From a checkpoint of a small image captioner.
Training: soap at rate 0.00083, batches of 256.
Rows from block 5 of the image encoder of a small image captioner, named by matrix and row number. Each number is 500 + 25 x the weight over its row's rms, rounded and kept within 0 to 999. All counts start at 0. Numbers have three digits each. After the name is the row's rms in percent of the matrix's.
After each channel's rows are labels from the 100 images, of 14848, where the channel reaches its highest value: "top examples" is what is common among them; "patch colour" is the nearest of a few named colours to the mean colour under the peak. Only what is clearly more common there than usual is listed. The data: photos with spoken descriptions (Open Images, Localized Narratives).
# pw: pointwise conv (encoder.blocks.5.pw.weight, 256x256x1x1), inputs 172-255

pw.181 098:484522470525495506534507477532535521514480478526479544514479562502482455502482493487517460493458503482493522497522519494469513499506520507480492480530464532501509500499499507493492540491554500565496515488517494501462515490491514513499497465483527518494
top examples: text has "sky"; text has "trees"
patch colour: black

pw.193 095:548514510554504513495520492515516456517526483498538486505471518489474499537489524481509458541509537494478496487463461545491505526439484566507498542496479511562491500483515579462541514495532460545456461502493487501482495481501470485508523463488536474487
top examples: text has "trees"; text has "sky"; text has "plants"
patch colour: grey

pw.117 095:511514562498509479495494502529499537517479521492465494486541479492478518467467485510461481514494537482504487478480512480498481506540506477519525481496464515494478529496507516498517493517525515514476512512520514483502510493506536485484460516512467528520
top examples: text has "sitting"; text has "wearing"
patch colour: brown

pw.80 096:532442535482468497506466466469544489489495519507472477533516512519479507506484515489474501494501524520479519493492505527538479504525476509500468481482504477566526486461494523484555528544521448471512508491512504557492487534480517518490481469488502478484
top examples: text has "sky"; text has "trees"; text has "grass"; text has "water"
patch colour: white

pw.7 102:487480470484493550524492491487499466501519477458499505499460518478495489538533433454494479483491508502502425506508531506508516487556496470496483515468468461479481505491532484491523482500500530513493469506526504488457491567490502484472523516499494540487
top examples: text has "buildings"
patch colour: black

pw.90 093:533500508506523485529503523512464514483487507502506497458547426488465473490508544546465453480466488485515485498518529496457511519519501494458494545515473494460505485470445489503512477515545462504479485521494499490506519453504517506459502513473508529456
top examples: text has "trees"; text has "sky"; text has "grass"; text has "plants"
patch colour: brown

pw.12 096:485479550555514490447500487484445501526450484538478511511485498492510515496479519429487490552476488502486533460494508480441532477508495462477556511508488505538496508529546544472506521520497499474488526496484518521470484518490509490472488565475477533529
top examples: text has "table"; text has "sitting"
patch colour: brown

pw.125 086:490531461550470516522509491506450497529500498488550527545521504462500523499481493518487465480489484514493495483494541523445501487499531461471480501513507506488503513481492527529444523491519532504475480516524522551501501464466524521452496448450509497525
top examples: text has "trees"; text has "grass"; text has "sky"
patch colour: brown

pw.225 099:478529495487494547503443533530507498482500513509550510520508489511442533491511481483522509520487486526503471504498532508511504467553481506458568529515464514500462519481461487461506491548486496461490492471515506452476493545490526485505496527485484476463
top examples: text has "dark"; text has "woman"
patch colour: black

pw.166 095:479455500500498517443453522538504519475499499455538566463506487512510519506499533477486538521547514515495522492444518500491487488479492444496496462520505493480503489495509498544489518520506506462527511494521492509446522485505556471483497468490529508470
top examples: text has "sky"; text has "trees"; text has "grass"
patch colour: white

pw.246 102:449526451504528528490451536515513528493505533481493461516495516469470459525475453500514486463474484528492493478466510500487506473477488540519498509489505491462475476539496535484448516514504490507478506544524500485453476506467534482495503504464492520515
top examples: text has "wall"; text has "lights"
patch colour: black

pw.6 099:543534493510504506471529491486503562529471518505516483482506499474464531476496491539492504483492473480527510509475507524498491497505536532507486540513552522470447509489486555505475479492522543520511470475527484499492472508452457497497532458456515478492
top examples: text has "sky"; text has "trees"; text has "grass"; text has "plants"
patch colour: brown

pw.140 094:549527498501532528501502530497530456471484484504497531489494494478562501458475540518520600530504514484471510527484479536479481516494474505487491487504479511517512500531503487518496511489479491520484562481499511510497474538545513484476493483512497585517
top examples: text has "dark"
patch colour: black

pw.247 093:499572459464492524491500511473504502523488507496463526522557469517498503516496547526440447520519511469509506538533511489512448505499467528514521464526479523500524475475481521547474490529546512530497485532519507487505504506491495554507500492473506480499
top examples: text has "man"; text has "lights"
patch colour: black

pw.245 098:493502505502454505519491504526488489460515522504501510480518533515520535550556476553521495510488501512463480496430475518522489508487541497506531492506504498494507514503528465489450472529490517500465506539455501503519478506525581489503508525485466490501
top examples: text has "lights"
patch colour: black

pw.153 093:480463517477505524478517511477516507489523544533472504477512485523487517491551496506517480485460467515508455531533480494496450491505491528510540461492476487504506493509510504483525488497498469502507466525456544471504469521502529534464438506522503469470
top examples: text has "holding"; text has "woman"; text has "wearing"
patch colour: brown

pw.115 097:496491504452534498517485488481499483526478508541485490539493508527512525501490530470495561505524515475498524481542528541430529522501475568519515482500501523465508536440465486497507487474481513524454492502504478488482502460517473509535492501489452483475
top examples: text has "trees"; text has "sky"; text has "grass"
patch colour: white

pw.194 100:500515524501484493483483507453498521493484546591471504473497520503461513480515482475498507522537553463486473491518553481492520489482501478521534521530494478516494485526474492494492535515482487488495472517516483486526493505466490484459469466483513463483
top examples: text has "text"
patch colour: white; pink

pw.253 104:477477504477483528506531503460476526504512479454491493463515477509505478466532506505505480507475500505541548536460530504511517487480542503491503530435438500458509523511480474487494480483492483513497524520518513505506495451545547485511521485472446513456
top examples: text has "dark"
patch colour: black

pw.205 096:447472471491470485499516525491520488524528483511521494533508474472466463536505531502473491454470498471523466486537478484474533524468532471498521539521523536494512495501521509486523487466509481505456593483516457547473518488499505503514497478459506492510
top examples: text has "sky"; text has "grass"
patch colour: pink

pw.85 100:481515464515444572519506492483515503550452488491496511522451524503500506480504496483527486521520484464498513514544519541526495503502485469451484467511463514488521474533527517528514511491496477504507524480472485474509483497501457536550496502540506535500
top examples: text has "holding"; text has "playing"; text has "man"; text has "guitar"
patch colour: black

pw.82 095:545480498492483523449523536491461464518446517474498499482512511499538552510474492494504460495476482536496450473465510519521471497515498487518520465525469524482514533480497455551509510500478514484466501522490488509510508529474495500471502523496501492476
top examples: text has "people"; text has "lights"
patch colour: black

pw.241 097:504515504490462495499499490479480491522496474512511517456521509527470524517498496500515462536486486495462513514508479561502524483512473479524494459500492497521512488459501515510462493473501491465506531492486512488510530506481500476567473502519473533552
top examples: text has "text"
patch colour: white; pink

pw.109 102:526558500510488528529533462525503476454480510471488490533543449477472493478481514542532473512500528547482487489490513508512491452501499489559481483489545510554436516526493495500467501514506473515496477529498461436484509479514499499516517441477506473488
top examples: text has "color"
patch colour: white

pw.249 100:529450474503520478533496493497475517491487493490544508471526480460467515504474461500443495523531536538491555531517518523516461499506501476552504500545537508509467506502500473461512469529512516540505536508494463496516475506481530518518464504496501495581
top examples: text has "text"
patch colour: white

pw.57 100:493521488494506510465501475523523487483523492469492474500505493487454466537460551484495490525514504464527461517495485510495488472484485498480497516476514487462475489495504507455530476495480503510496495503478499512499490466462505481525484495514457492502
top examples: text has "standing"; text has "wall"
patch colour: black

pw.40 100:546467467518525545459486524499504486477455483498489495533505465483514498505476471475484478526501487515529478480489510479516504523528485519443502517492474469528530497495470526497524486493486504509515494504536525521561476508491509517473512543496488504517
top examples: text has "color"
patch colour: white

pw.251 092:524485513532538521537490499456477514482500524491476538483497472477488491525501496484514499473571510545522476517486482487489499489482505495474495483529493447513526498484483490517503514484525475501519475445532449507486520530542544460552447504506506499486
top examples: text has "woman"; text has "black"
patch colour: black

pw.182 096:443517501474497504570494513504486525525470484484509514494533494503506518531495497453528466504501493473535467518483507447511468503458482513479473497500496540465493492516533505524502503495507511502531520500507492482547546488478519540485538488511525502497
top examples: text has "text"
patch colour: white

pw.22 103:523540519497468564480469477526540488479527499524472487498498484486488514497493466508522495496496517485432492519499494458476480514474444546488485480507506513482546540475488506494519485492523497471483460504511483507525458511512511520527454457513502508507
top examples: text has "road"
patch colour: black

pw.173 099:547519527506496524542485495511488508499507413507526484520524472452494513516475567500506487526481462485483478515473504517478482514511466510499513510536483515470481518488554458489505455513518447505476499517488558474494541483474483503501497497489526525453
top examples: text has "playing"; text has "lights"; text has "man"
patch colour: black

pw.21 099:450548504482506507468481516481449473453467472506427479520499464507460491532526555537500463507558504471502544510534492474521461483513522499491494518455476512494542500544495514477488489473495471510505549492495482476509478534486502512525530526479494560497
top examples: text has "playing"; text has "holding"; text has "guitar"; text has "man"
patch colour: black

pw.36 096:516493494476512504481493466538463507467567500504472514501508529487473455535526527489498537480529491501498537478553463506509552509521532513487450488513468466557505522487492504483493503524455514476489486500477481546526487513516506517485507422516489513494
top examples: text has "black"
patch colour: black

pw.96 112:536455494453466544504506492517463538485497497486501479471498530498467491522456509485501510492535471505454484492462497520481483506522503494482539528544531518479520476485504472485512497487509526465497484507495500507487511481495497484480487502481518501478
top examples: text has "white"; text has "black"
patch colour: white; pink

pw.177 104:534492512463471541501492499524456498489487546506480432461485504504532500500527541505505513468484509457556459490530469478495529502502450464511517508503500523493514430474508503445489488466481475488483539476487567497535528487499507565489473508488522484556
top examples: text has "holding"; text has "man"
patch colour: black

pw.196 101:474503520484454475488493506544511524489495490521502516510507441522546486491501433544467500506540503508541510489506490543433519485492492474434509491490502514498548478498526447523529511511511488458461478488472490522454515527497517494539489487523480488504
top examples: text has "black"
patch colour: black

pw.76 101:478481523514506472519541520501475472456510497514492508483539541479536490459549484494532514526519532492455452487482488458484490520493502541500515501528518491488531506495482462522465531471496505542529527500468499554482516520518482489489473478472510556511
top examples: text has "sky"
patch colour: pink

pw.103 098:520490481521493523500514480480492494474488509494486505524548537486489529531479491486477504457475522495481513493494517478490532509532491477480461508493505490544498501492427496521462532546504518517452510467551482514483539479526513546521529491500527478446
top examples: text has "playing"; text has "lights"
patch colour: black

pw.201 098:475490549502487509526486514491534484505503526518506496530471478496530486511489520458515502510457483549506520510533474481475473492501532524535526463497490506491499486482513483471430476510512519532537527496514480472500475469497488522544482504520500448493
top examples: text has "woman"
patch colour: brown

pw.203 100:502530475512497544484484514530509515457538523495534507531480502511501557507463494531513484521464452498465508492504518500470504510454481515494535453488519466530498480500502529500496494501466494486499481518521484529521519469492510488493508514543550504521
top examples: text has "holding"; text has "man"; text has "playing"
patch colour: black

pw.157 097:525511530524479511478450505476477541496492509529552543491524545500472520498521494502479538519508512462498450531522486554509543480488461505458530522546490460495484449509538473507461545517481533547522538499499491493511506475494511503498541512504502467480
top examples: text has "trees"; text has "grass"
patch colour: brown

pw.60 095:480527527462493461496493484509498499495491493501558525508580493510494523492449505467487486477494464493454523508487541497516519485488493499534479502531456479558461509483473488504518511528495473495530474554496510545496511473501517510506526475511500493535
top examples: text has "wall"; text has "standing"; text has "people"
patch colour: black

pw.39 089:561489485498470550512531503551479508478458526499505494471499507504515530534441491457500477555491519483496461488456501537489512511502460518474462470507517470458548485504503497481519493535483497535462469521476504509523455451529486498461499477492514529510
top examples: text has "sky"
patch colour: black

pw.79 091:520475554443539526486467492496504480521507542464532476532469487493532498475498503512507537491510485487518513516520498508469497492526477537529534476478503480551508520536472437460502497468514493554472503506567520486500507485537495464532509559447475488506
top examples: text has "holding"; text has "man"; text has "woman"
patch colour: black

pw.235 099:434518455465493482510491467494520491521479480496505504491518515488514539494484464526514449509502534487540490565501509519545519460503490504461492522516493505547506551460473491512528488527445511547478507471514422473484496491497535498514530523488493515479
top examples: text has "trees"; text has "sky"; text has "road"; text has "grass"
patch colour: brown