Weights of a small image captioner.
Data: trained on photos with spoken descriptions (Open Images, Localized Narratives), 203450 training examples, 7.4 epochs.
Rows from block 11 of the image encoder of a small image captioner, named by matrix and row number. Each number is 500 + 25 x the weight over its row's rms, rounded and kept within 0 to 999. All counts start at 0. Numbers have three digits each.
After each channel's rows are labels from the 100 images, of 14848, where the channel reaches its highest value: "top examples" is what is common among them. Only what is clearly more common there than usual is listed. The data: photos with spoken descriptions (Open Images, Localized Narratives).
# pw: pointwise conv (encoder.blocks.11.pw.weight, 256x256x1x1), inputs 172-255

pw.123:534547478468511525523544482518519523546459488525518567515490518483492530465509478505451550522480497455486488470518485512470448533497504462524517492510520515528476515503504494491517434546513469490524504489518492519470491480511494500521475464490456497484
top examples: text has "water"; text has "sky"

pw.186:524482513521548504477472508456512442512485504517474518504540501534533502488506514504488524487489503500542513503476471494474458530494484488478489475484542512502511468480471500524549488511463468451495463503485461497462507506484513532495526514564497522544
top examples: text has "woman"; text has "dark"

pw.6:480475513483481460425483492513480471479467509515453491519505530512521496495513497524531461520471491499495510518461526488458499505477518469483532488519475501494505494511479504514463485508485526524559543467517532497512476562438488498488505512523499470494
top examples: text has "sky"

pw.238:481487498489531487488499519509490502510502504507520495477466529475479475547493514544492542498463498468460494540496521478471469465489489464498497525497549499547474500502519517524526450500474561491451497461452535515506481489495498506506518471530487530510
top examples: text has "white"; text has "black"

pw.95:513495497494490515484527504514460495488527554497499468498469509513527504519502520476498524480516464496503482498538497523458492529548545497488550499527507508503489522533475449529516512500496504441531487486500515485456504502471530526479478529480495503518
top examples: text has "woman"

pw.32:493480511515531493431485505543513476523511536513518516469460501486479488490509546508512516551494490517480527555510459497494511536489529478493493513464494497470482521540504496530482492470485500486501488445485521510505447553468508467523502505492499460502
top examples: text has "wall"; text has "wearing"; text has "woman"; text has "two"

pw.85:516486494529525536497496507531473517497487474502500493492426493504527479532483509509518483546492501464470525526448488515493515435502540474539522500517515505470530491507507493475517541503469494486480523529505509474443518560473588521501528469488472543463
top examples: text has "wearing"

pw.195:516474503466488491526516437463465502461525458508481510506508478515454466516480515542431469493522510532493479499505495496479546498515565467486509493485482516470502470504495480537491465504469523543470471540492505509541473495489489465462513503519478472503
top examples: text has "text"

pw.227:557546528491429507521521509526471562446505457484474519510516462490495533529476465518498499512462451486448530507488520506465487512465514506474482486504492529480487520466482536507481530536467497527529465476504483478470554504526505524513512491526502546497
top examples: text has "holding"; text has "guitar"; text has "playing"

pw.167:470505490546537504549557460520540430474534479505510502512470467482517518486494478490478480495491487490512540473517479474496555509466534520519505541524494478475510472474475439527496486490487479504520530469502482499512542477510496515515518542481490527524
top examples: text has "green"; text has "flowers"; text has "color"; text has "plants"

pw.213:523466480486460533482506494508534490499526509518538498495426511528487518496510507529488479526462502482417553495526503504536523517506484538481529534554495484536466531454519511519513536498501491477486496537481496491479498554554494561509471496508505516481
top examples: text has "ground"

pw.220:521498480506496531486526519550474456536513486522532490501510516500502458568512491516499474510486532502542482499512474477481495478485500514544501566490496485508506483548499515511521467550474462480516490510486469521529496499515505517507505522449485519535
top examples: text has "people"; text has "grass"; text has "ground"

pw.183:494520517473499510508502507489510465539512523481525472487498486498496529538511521502480480488533477507492525478463489502504493487482498521515484483483461522473449467448489563500507510453537525510526513497518486485506560519518521493543601531479536484514
top examples: text has "red"

pw.2:511530460489473477473453537520465486495468516514465491476499498471511495482494505491506482485529517524539500453455468475452511521548491486494472495523499523485492511503523519516466484493529503496471479541490475488498519479510513474497520496476487494472
top examples: text has "dark"; text has "lights"

pw.24:491494534495503487485472545477495512515508492527469497482492540537443531475502500467468548490466454498537507527493490549518505512489514490527521464485475515517475496511515508511523514557548482503497521536495529478474448504474513499541508446481475498452
top examples: text has "wall"; text has "wearing"

pw.141:520465502523495512526495478471499507507498551501466506488466465498475464467530537529503518470501491478464530494479498506460489503510560498552515526466495491548486441485454503475496473551521505487502498507518517508510537491520513463507484477491517521532
top examples: text has "woman"; text has "wearing"; text has "smiling"; text has "man"

pw.67:544480533508503463519476505498471498517478486563481510425462470547484519477517471516501494518543480499506521508504464501475494514526503531470494505493527525464491518511505506516530504471469481472494494494484521519456488521489469486492549500485541445473
top examples: text has "road"; text has "cars"

pw.122:497512523470506488516465507510547497506517483491462495514504535465538539532439514476482466538501469485500478488498501455461484559473496489504485492476447485521494514505473487541515494523557492480519501517514541521503465504569518495499462508489490474531
top examples: text has "trees"; text has "sky"; text has "people"; text has "road"

pw.86:481467509537498505470447503526490527534472479542507491514506520528516521508434486502530450522546464507517494474503480548499534488523473506528506487495487496502447485476497512541486438498501475476501497499481504557522506509518505470519503502565496505548
top examples: text has "flowers"

pw.197:495495522472515500512520499471506514554501490502502508529528479480497492517522490539498523562494457499496543465461489528546519478446497540527485542480487471538480506484522525502482483511487465472533445517509529522512510512503494505503515480468519523481
top examples: text has "black"; text has "white"

pw.219:495474456484494543449521504481510450508508490491519524467462512465517471478518487495465510518491518481484511491512504498492505495521485469493520454527525483528528527512497483465559474527530486455511507507461481495486483523470525510521510449507525501498
top examples: text has "plate"; text has "food"

pw.62:489514510530508556476512559478510457487489495497471501501486460552460500515503483494479536507510481528512466474498504498474517530431461551549529506532496495485514464501485512531492450561472514475492486524499517490513498493501509502562487513467504476494
top examples: text has "grass"; text has "plants"

pw.130:487495480485522498511499453513472490500479478502506464495512499558507496484484491500499453492460529498501460478481522512505499482483482531542539478481518533499559483501479440522529515486510522483508475455526479513521482546515492483516509530547505496518
top examples: text has "dark"; text has "guitar"; text has "playing"

pw.91:511512505481481533493472516509474463529497501514469496468539504516478535505482440545502493487501524467505494481528478513500443574499523505499486462531520525513493493518467474491507514521474470468498487546502481524499503523449472512494485507497522537477
top examples: text has "woman"

pw.249:518473465530474519485494555505508529464529508517478497516500506498548495503503521529492487500541465500490493506484498485491546461531505502520507476489506510500500456560485496500437486523495484455498476514482484496526497472507484538499491482500501491518
top examples: text has "table"; text has "sitting"; text has "food"; text has "chairs"

pw.150:524478495526472472472496547481476467534528482478505497492509510528506523485537492505573533491485496488489539489525494521487473507484503463509504514503482510479512566488480543485461520517470471498465506522554464505520461516523519523503527490472507503501
top examples: text has "plants"

pw.44:482557488487491499493502528533472528492535457464505485499486491486460517477502492498509510508535489518476458523481501532529560430495533469498516556514488525527449500469492508487506464563512481485558530564531498518516516472504513481497507490505501448506
top examples: text has "holding"; text has "dark"

pw.33:556499521541486438469507467517470503509479500484491480522493510494540505451498527531490463488501443534504494538508510495465526486494479480483467469473480514533497514501494450513471501480494495470480501511493524521494518492476507526496462500489456501511
top examples: text has "buildings"; text has "white"; text has "road"; text has "black"

pw.188:525507488498501493507470493487509511486483444503505473506515528510480505497524439519495473481496485498516461508507452489467511504474497510486511464515512504554525464521460553484477489481494502532463482487493477505502480484493482494521511522516522486461
top examples: text has "white"

pw.155:484513505484517451499503497522507521500533512504486528491509487521482509463490468460482524466482525472485505476491532474487560514465505491499476480512469564524495487542563501520447513502503509519476492527488490521512503511525509480476505506495486481481
top examples: text has "flowers"

pw.69:487504510459486506507470475503492511467461505498479489494479468450513494526559505474527470527492489479459490510527478511521526498495525547537469479467520497596447509507483482498536488474508462501500474520514471458509504465486464554503474493472490479521
top examples: text has "wall"; text has "sitting"; text has "table"; text has "chairs"

pw.51:463511518452492494500481504542517475471515531490496511488467537477490503512520539484517435501502517495522478484507502471515466582485480509500495492483471512497503533493518511470533497530486471487514493515558467501490477500520455541463506467503457496527
top examples: text has "road"

pw.81:492537501485457500476431494486509531507506516506458474529523496485449482473497481448512538482500503515467505482481526546533500479504554516512495532495488492462485507483500492506477464532479490552520482477490504525470499539512508521534512492474521452500
top examples: text has "red"

pw.90:505480512523470509514492484512505515493502522496463468489474502522464538550490519457503510505499529488482479460493507506516529492502494522516507503528488484497540548532476534467488510503498517537505517467577504459475482491513468475495507511505506472494
top examples: text has "grass"; text has "bottom"

pw.110:513506473501459510526550550463465517559453545515503510447521485497483468446473543551557491488503536502516534515527499446501541507486500477496496532491464498459525537500469487536486460475504505511482517516485489505488484536488493505477481519490491479522
top examples: text has "sitting"; text has "table"

pw.191:450454501540502484473514540523471490505504497510513513518486521499516462519444520481494528486474504473513481490507462499492442529459487500487492515503487499484559501525506480506508532486506480463535495529534538508515499546507522517524448508495443469465
top examples: text has "food"; text has "table"; text has "plate"

pw.202:484473489495478545498521498523497509496483492529522512506530474535455527512498498475508488498487493483501443479487488501510516534508489524494501481508489435521466484484513494539462507505513506499511521486523568535545542497513534451531487491474509476488
top examples: text has "flowers"; text has "plants"

pw.77:510510497492472494526498550507472516482533495487517511434507521460543520490480528581518531482541500523506450455518529552509510523524466500485497499491545511529505501496497519476480530525492505500497499513447486501494475468479486499495529475501453487472
top examples: text has "white"; text has "black"

pw.161:501482461455465572471525477539463516481494480512495524472511498484516506531477533505518518484478528480501491515509512514494523518515480488497509456483525521468556505481491518469554510474474496478494496486474490483489492519517500465485511482485475553490
top examples: text has "lights"

pw.124:513462497446436503511490510475478487518485512521521485494521531473525508471506500462516484480528483528481476473531470478493504526475516504502509494465452515500482463486467511520523504448512480538511541524540519531503505480506531515531507510537479481515
top examples: text has "people"; text has "holding"

pw.131:482485480506478464498520551524512505452494488527522498521491496543508473489454459505549539509523505498503462517498508504486499484560539445498540489531483495496493454471466488529466507482515502506475490461510494470507494499529523506484494478480471521478
top examples: text has "wall"; text has "sitting"; text has "person"; text has "table"

pw.234:490538495515540498478500508489489484460480524468520506470484490410500521493469484512484546528513488500464502549528501520519520495497518529479480461534492492473503507537467546501505536507486470484442540512521492535481526517495480484544472489469493467471
top examples: text has "flowers"

pw.78:516516463474488473488473532463510518508507556514489481489501512495490515513538487489511512541470570498489465521461514528507487538524457519489497482468536524470515474512485487522509461462516507509464462521485430500491465493505541499533471498520499470503
top examples: text has "black"; text has "white"

pw.145:467519512481468461513539519548510539502472460500547497547517485508522484481527524497507530519475484463527513562493502497504503568440476522489486568458522516521518499525508498487492518496482524505460489464530488524520504533512462513485479508505478536478
top examples: text has "water"

pw.43:510514485512504459502491501505515497509486485490498492495515489514497523480550463504514471487460507480529501506470471536533495514522463476528530503489490439470536499541462509485477503484515487516504499492461511463483533500510494541473484494509551485503
top examples: text has "wearing"; text has "white"; text has "black"; text has "man"

pw.229:498495530520495480478493522498461446525497467498507488558458497487501515486510498484486487524508500465492501523474516545494535520490483499506517485506506453488524520479504520506555527460464531489505489491533482494467495531534546499520507528489545510519
top examples: text has "color"

pw.143:485494500473490501495470452467460529500481493502465515498494517542475492475467466483523504496530518527482524471497513484506510535514542529546470525483496560518516538526467547508498460504455480500531518525524518525445497533506513515484523522481520510478
top examples: text has "holding"; text has "guitar"; text has "man"; text has "playing"

pw.177:527527523465534463473521511497499512507478477494516469509474456475525474487512510495476484540498530484494482557517538467461528470524486470476504506497539557443507493496476531501492488524521499468562492488535490509491495489533475519484502489523494525481
top examples: text has "sky"

pw.233:508475443497479515476485517490506531478445539494502495569483502436509492469466478480497473527476492524495471512547479506465487467471482520505509475493482510474527521535513491523492496486494545512476504523473489455487512540505501503514517520484516491522
top examples: text has "plate"; text has "food"

pw.9:479459488525520500512447550463509453480503504479489510490516528520506480475518506500504476517496483464527522529490485524470459496495486489492497512494531499507504535497456460498500494432473474469485539494504508472482505484476529498504490517500513500503
top examples: text has "sky"; text has "trees"; text has "water"; text has "grass"

pw.5:497519534507438506492517463510506492456484503555494489503573538482500523507523481482526499529497518558491504497530488503494511518480523510544513491523523556518505506550490500455483498519504460483517469519543507508543535497510531547507569478489520492512
top examples: text has "people"; text has "sitting"; text has "chairs"; text has "them"

pw.109:501518491480500487529489503462499489497540492506538497491531507526487522489460526521585488531508523492497496520499469536454516484496505519523485512455491524533469504511487470521466501468502515521535551509525528418545537534528498468507529510512526512508
top examples: text has "text"

pw.118:480498489479482489510507475463507507520473502495507487448500475491475578496500525496505518485509546460492490535480482527519480480497489532506495449453528507476495487509472466473557491479442506523498522491449504482534525464496459488518520493499483506514
top examples: text has "grass"; text has "ground"

pw.101:499475503482515481538516479459526440544504510500469531484448490481502489520494480548539489513505489481497466476573497506458484469482515522541457478509481474464490541499455480477496506557460500499498468499489469500485526475499520472493472520468496482475
top examples: text has "people"; text has "standing"; text has "holding"

pw.176:467489547488497500485485514533496486537504441509533445530532506528499506508469539502495480471480462498488483504508510496494485458458486502529479507444500512449505505478536486506452512458518473470557516507498555476505520536485507460482447476433511465517
top examples: text has "color"; text has "which"; text has "food"

pw.136:470497551484512509514466497493472504494508513484515513524511548475431509468529525509473570543502457497501510522496497513503511486442479428470502490478468497491473507499519521487535505484509476507530529542427489478504500483517503478540480521501538488482
top examples: text has "black"

pw.42:495496469487470516487481507517508525495517485460510489531487465529478488540451490498489481475497516480490516523523479492479473472454523488435485481519483516487508503502544481492495509518490487531486502525517496484518498520483533464489462506484537503502
top examples: text has "dark"

pw.111:466482482466451503523500496505524486517486504515533492486478490532525501469514535516494517483480467514485491489465532477524469521518531469457563476491520465502486520509497497459518503479477488483471520523506506491495462507497505472514494522516542501491
top examples: text has "water"; text has "sky"; text has "buildings"

pw.127:513454498530471491507532481502470488528465498522506476528493473523480497481499525523456512470514515505459516495521502497486522525527482532479526521529527480470478490499483508502532479467481520533511492493506469520486502493505505509504496489464477513475
top examples: text has "white"

pw.196:495501490483485485520543484521458471521470553517490514490461524526474562507468503476542505530474496525528492493539495469496539445561525486510479511496474480495484466529509508475407503477464537485467504498485521473511478495505484541528496477460486484499
top examples: text has "sitting"; text has "table"

pw.105:516500513462478476524551491502524501462521481468489493485509511490503458543478501518458468526498499482457485478509524519486526502518505463477480471523497502468510461488485534463509455505536474486511477517533514498514489536496526533489506520511473546480
top examples: text has "grass"

pw.209:494509502494483482489505509547452525515508511493502532494486512519501521498517485498482513500474474530488490521514525525445481516495512535520515468512505505550508509520581507465473513556499521546532523569475526490523499473484463509483528526480478482480
top examples: text has "sky"; text has "water"; text has "buildings"

pw.231:501502482487450505470508521516507476502524502516541510498501534508509496465500507521494478514503442504501490515486505570501476502536473509462515504475497511508519484483500492557418492514482511540533496482495509515500479496467505488514532497488490512514
top examples: text has "text"; text has "black"

pw.0:496493473508525468494468522517494521490506526487498473517454484460517505535524488479477528524525471480467529482485494496465511521509477547529543514507477493510538482485514497494482494492514505477475500520471472521494507455519528480522563499472513518557
top examples: text has "color"

pw.75:515485551521520498483476512507495540504496480498463523498452490534496453543540453506486499505473517522484491480506509525509508503492505493515566472452473503508543481449518478522474522487552532522514508520486470458460483506494529495513448485504499523478
top examples: text has "standing"; text has "wall"; text has "people"; text has "persons"

pw.61:502458502464488486538474456493587483465506499503504521492477487527513489485513508467448468517470474531487547527515479517495490479495469541472473457487483445473514526475508503476501518462478471518503488470541494451501444496519518529487458502470527528499
top examples: text has "water"

pw.20:486491476488521490464478523474525543510507510443524503464490508523491512479505548523525511511491573516502524514497491494498489470519513500509497546462486509490518504488530488471500502487472501463507465506516477483482482470494493511476484513470496476495
top examples: text has "black"

pw.87:496469488477487496501486496534513486513474478486495461472477559519520478502520486515451487468485464466509502432509480514549428494476492508511486513478533529484497533515480511512489502522533454514493503489522490532493502464510509491533481477527503481481
top examples: text has "holding"; text has "man"; text has "dark"; text has "woman"

pw.240:494488506479497582478511501497470485519547520510538504486484514496489489484512511555469497491497500522528543488476545503537493490507497495512512460523490491452490519513514531493473501498490466516473479508483489478496499497487504499516528480549562517467
top examples: text has "sky"; text has "trees"; text has "grass"

pw.163:539481501462477484506437476541531474491507516507518492501533532496536500485508505506492490491528507495502507484536493500545516516522517499487465523509446506486462465493465478458503501511546533508503515509442509469485485488541514500519482487479492513440
top examples: text has "people"; text has "standing"; text has "lights"; text has "group"

pw.162:487471559471462516517506514521480498489484501531520494490561503490490534501505463479465478491561475481499481484539527501524530437494507490517490489481512527459497515480473510527553493521471469486512548491495504499492532453532495472470500509515448522473
top examples: text has "flowers"; text has "plants"

pw.115:472476471500494513479525495446452478527503558502535498494516479503528522522480528494515477496524490490526478497462514495490524510537519482470496486471491554518461506521514451475478465498480472494500491521514476497530523493500470508520497505485499501501
top examples: text has "plants"; text has "flowers"; text has "leaves"

pw.157:509519437518491505482472479518487521481446517511545477492471526494478488473476510524535476548484498484501520479493529546514491511476520490504446543477528499544518503499547537499471521526529515521472475500513508513504465497488477463477501524474473537483
top examples: text has "sky"

pw.31:492519471486433477474496483512515535513526458507498494512479509508515470538515554482536458488467506519458517497517529468500470538514503466499489502476555495524503500500494509516516515522473508505501524508520504505512537538478468510493542471523496491515
top examples: text has "text"

pw.254:523505483514515455502462520493491512486534497533505544516531485537492448490491467533512525492480502505524551514512522505494480512526474484456521449497471518515507469439492543559501533476475459534493483489506511477519489546520473524493540505455489483498
top examples: text has "color"; text has "flowers"; text has "flower"

pw.146:496526455465431450503478533475521475529499500509510504515494495484511511537509511474524512485509517554510467524492497497501511508491480466514515491489527490507512578510481461503478526482531493492463490507480473511514481454495497457555489524495494494498
top examples: text has "dark"

pw.36:505496513508509536471492500446518554510519493457489477473440527494493527519502529501537486547524496486515526485454471480505475471532519486527476499487469504506500510529569483535483545432542504447517481440479433536508528478529474493434507503477513474498
top examples: text has "grass"; text has "ground"

pw.252:475513478540485466479510479479490502539486508505506511532487494495475522506487488514492491499495504479540486541536501501503490495487515497535481471506506513526495494441533486527517524475485482449513495553498492507495516469491487501482493513502484482446
top examples: text has "white"

pw.132:498494477544488531509507465527512507521498521490499473478489506498503493515517511520499519528525478511499494508490485524524487513486529488468545493485513490499502513570517480513510492500490469485519451507537493482495526541458526528521455510511528517500
top examples: text has "food"; text has "plate"; text has "table"

pw.244:498489497513495520471548508501511494507487503498493515476533498489488511493468464502499505493479491549544500504514521500463508525521503466500463492495500480475477469488547555480510479494476441459541530509469514484550544500470455499516463500493521454512
top examples: text has "trees"; text has "sky"; text has "grass"; text has "water"

pw.245:485484510504529535480497480491474469515527480509492494519493503495496522509453524516517493490495476494472515464490527512500552563525489500494489484498524481465598521452458502524492523511486505472518472527545486475498534515479557502499525517513524490477
top examples: text has "man"; text has "dark"; text has "playing"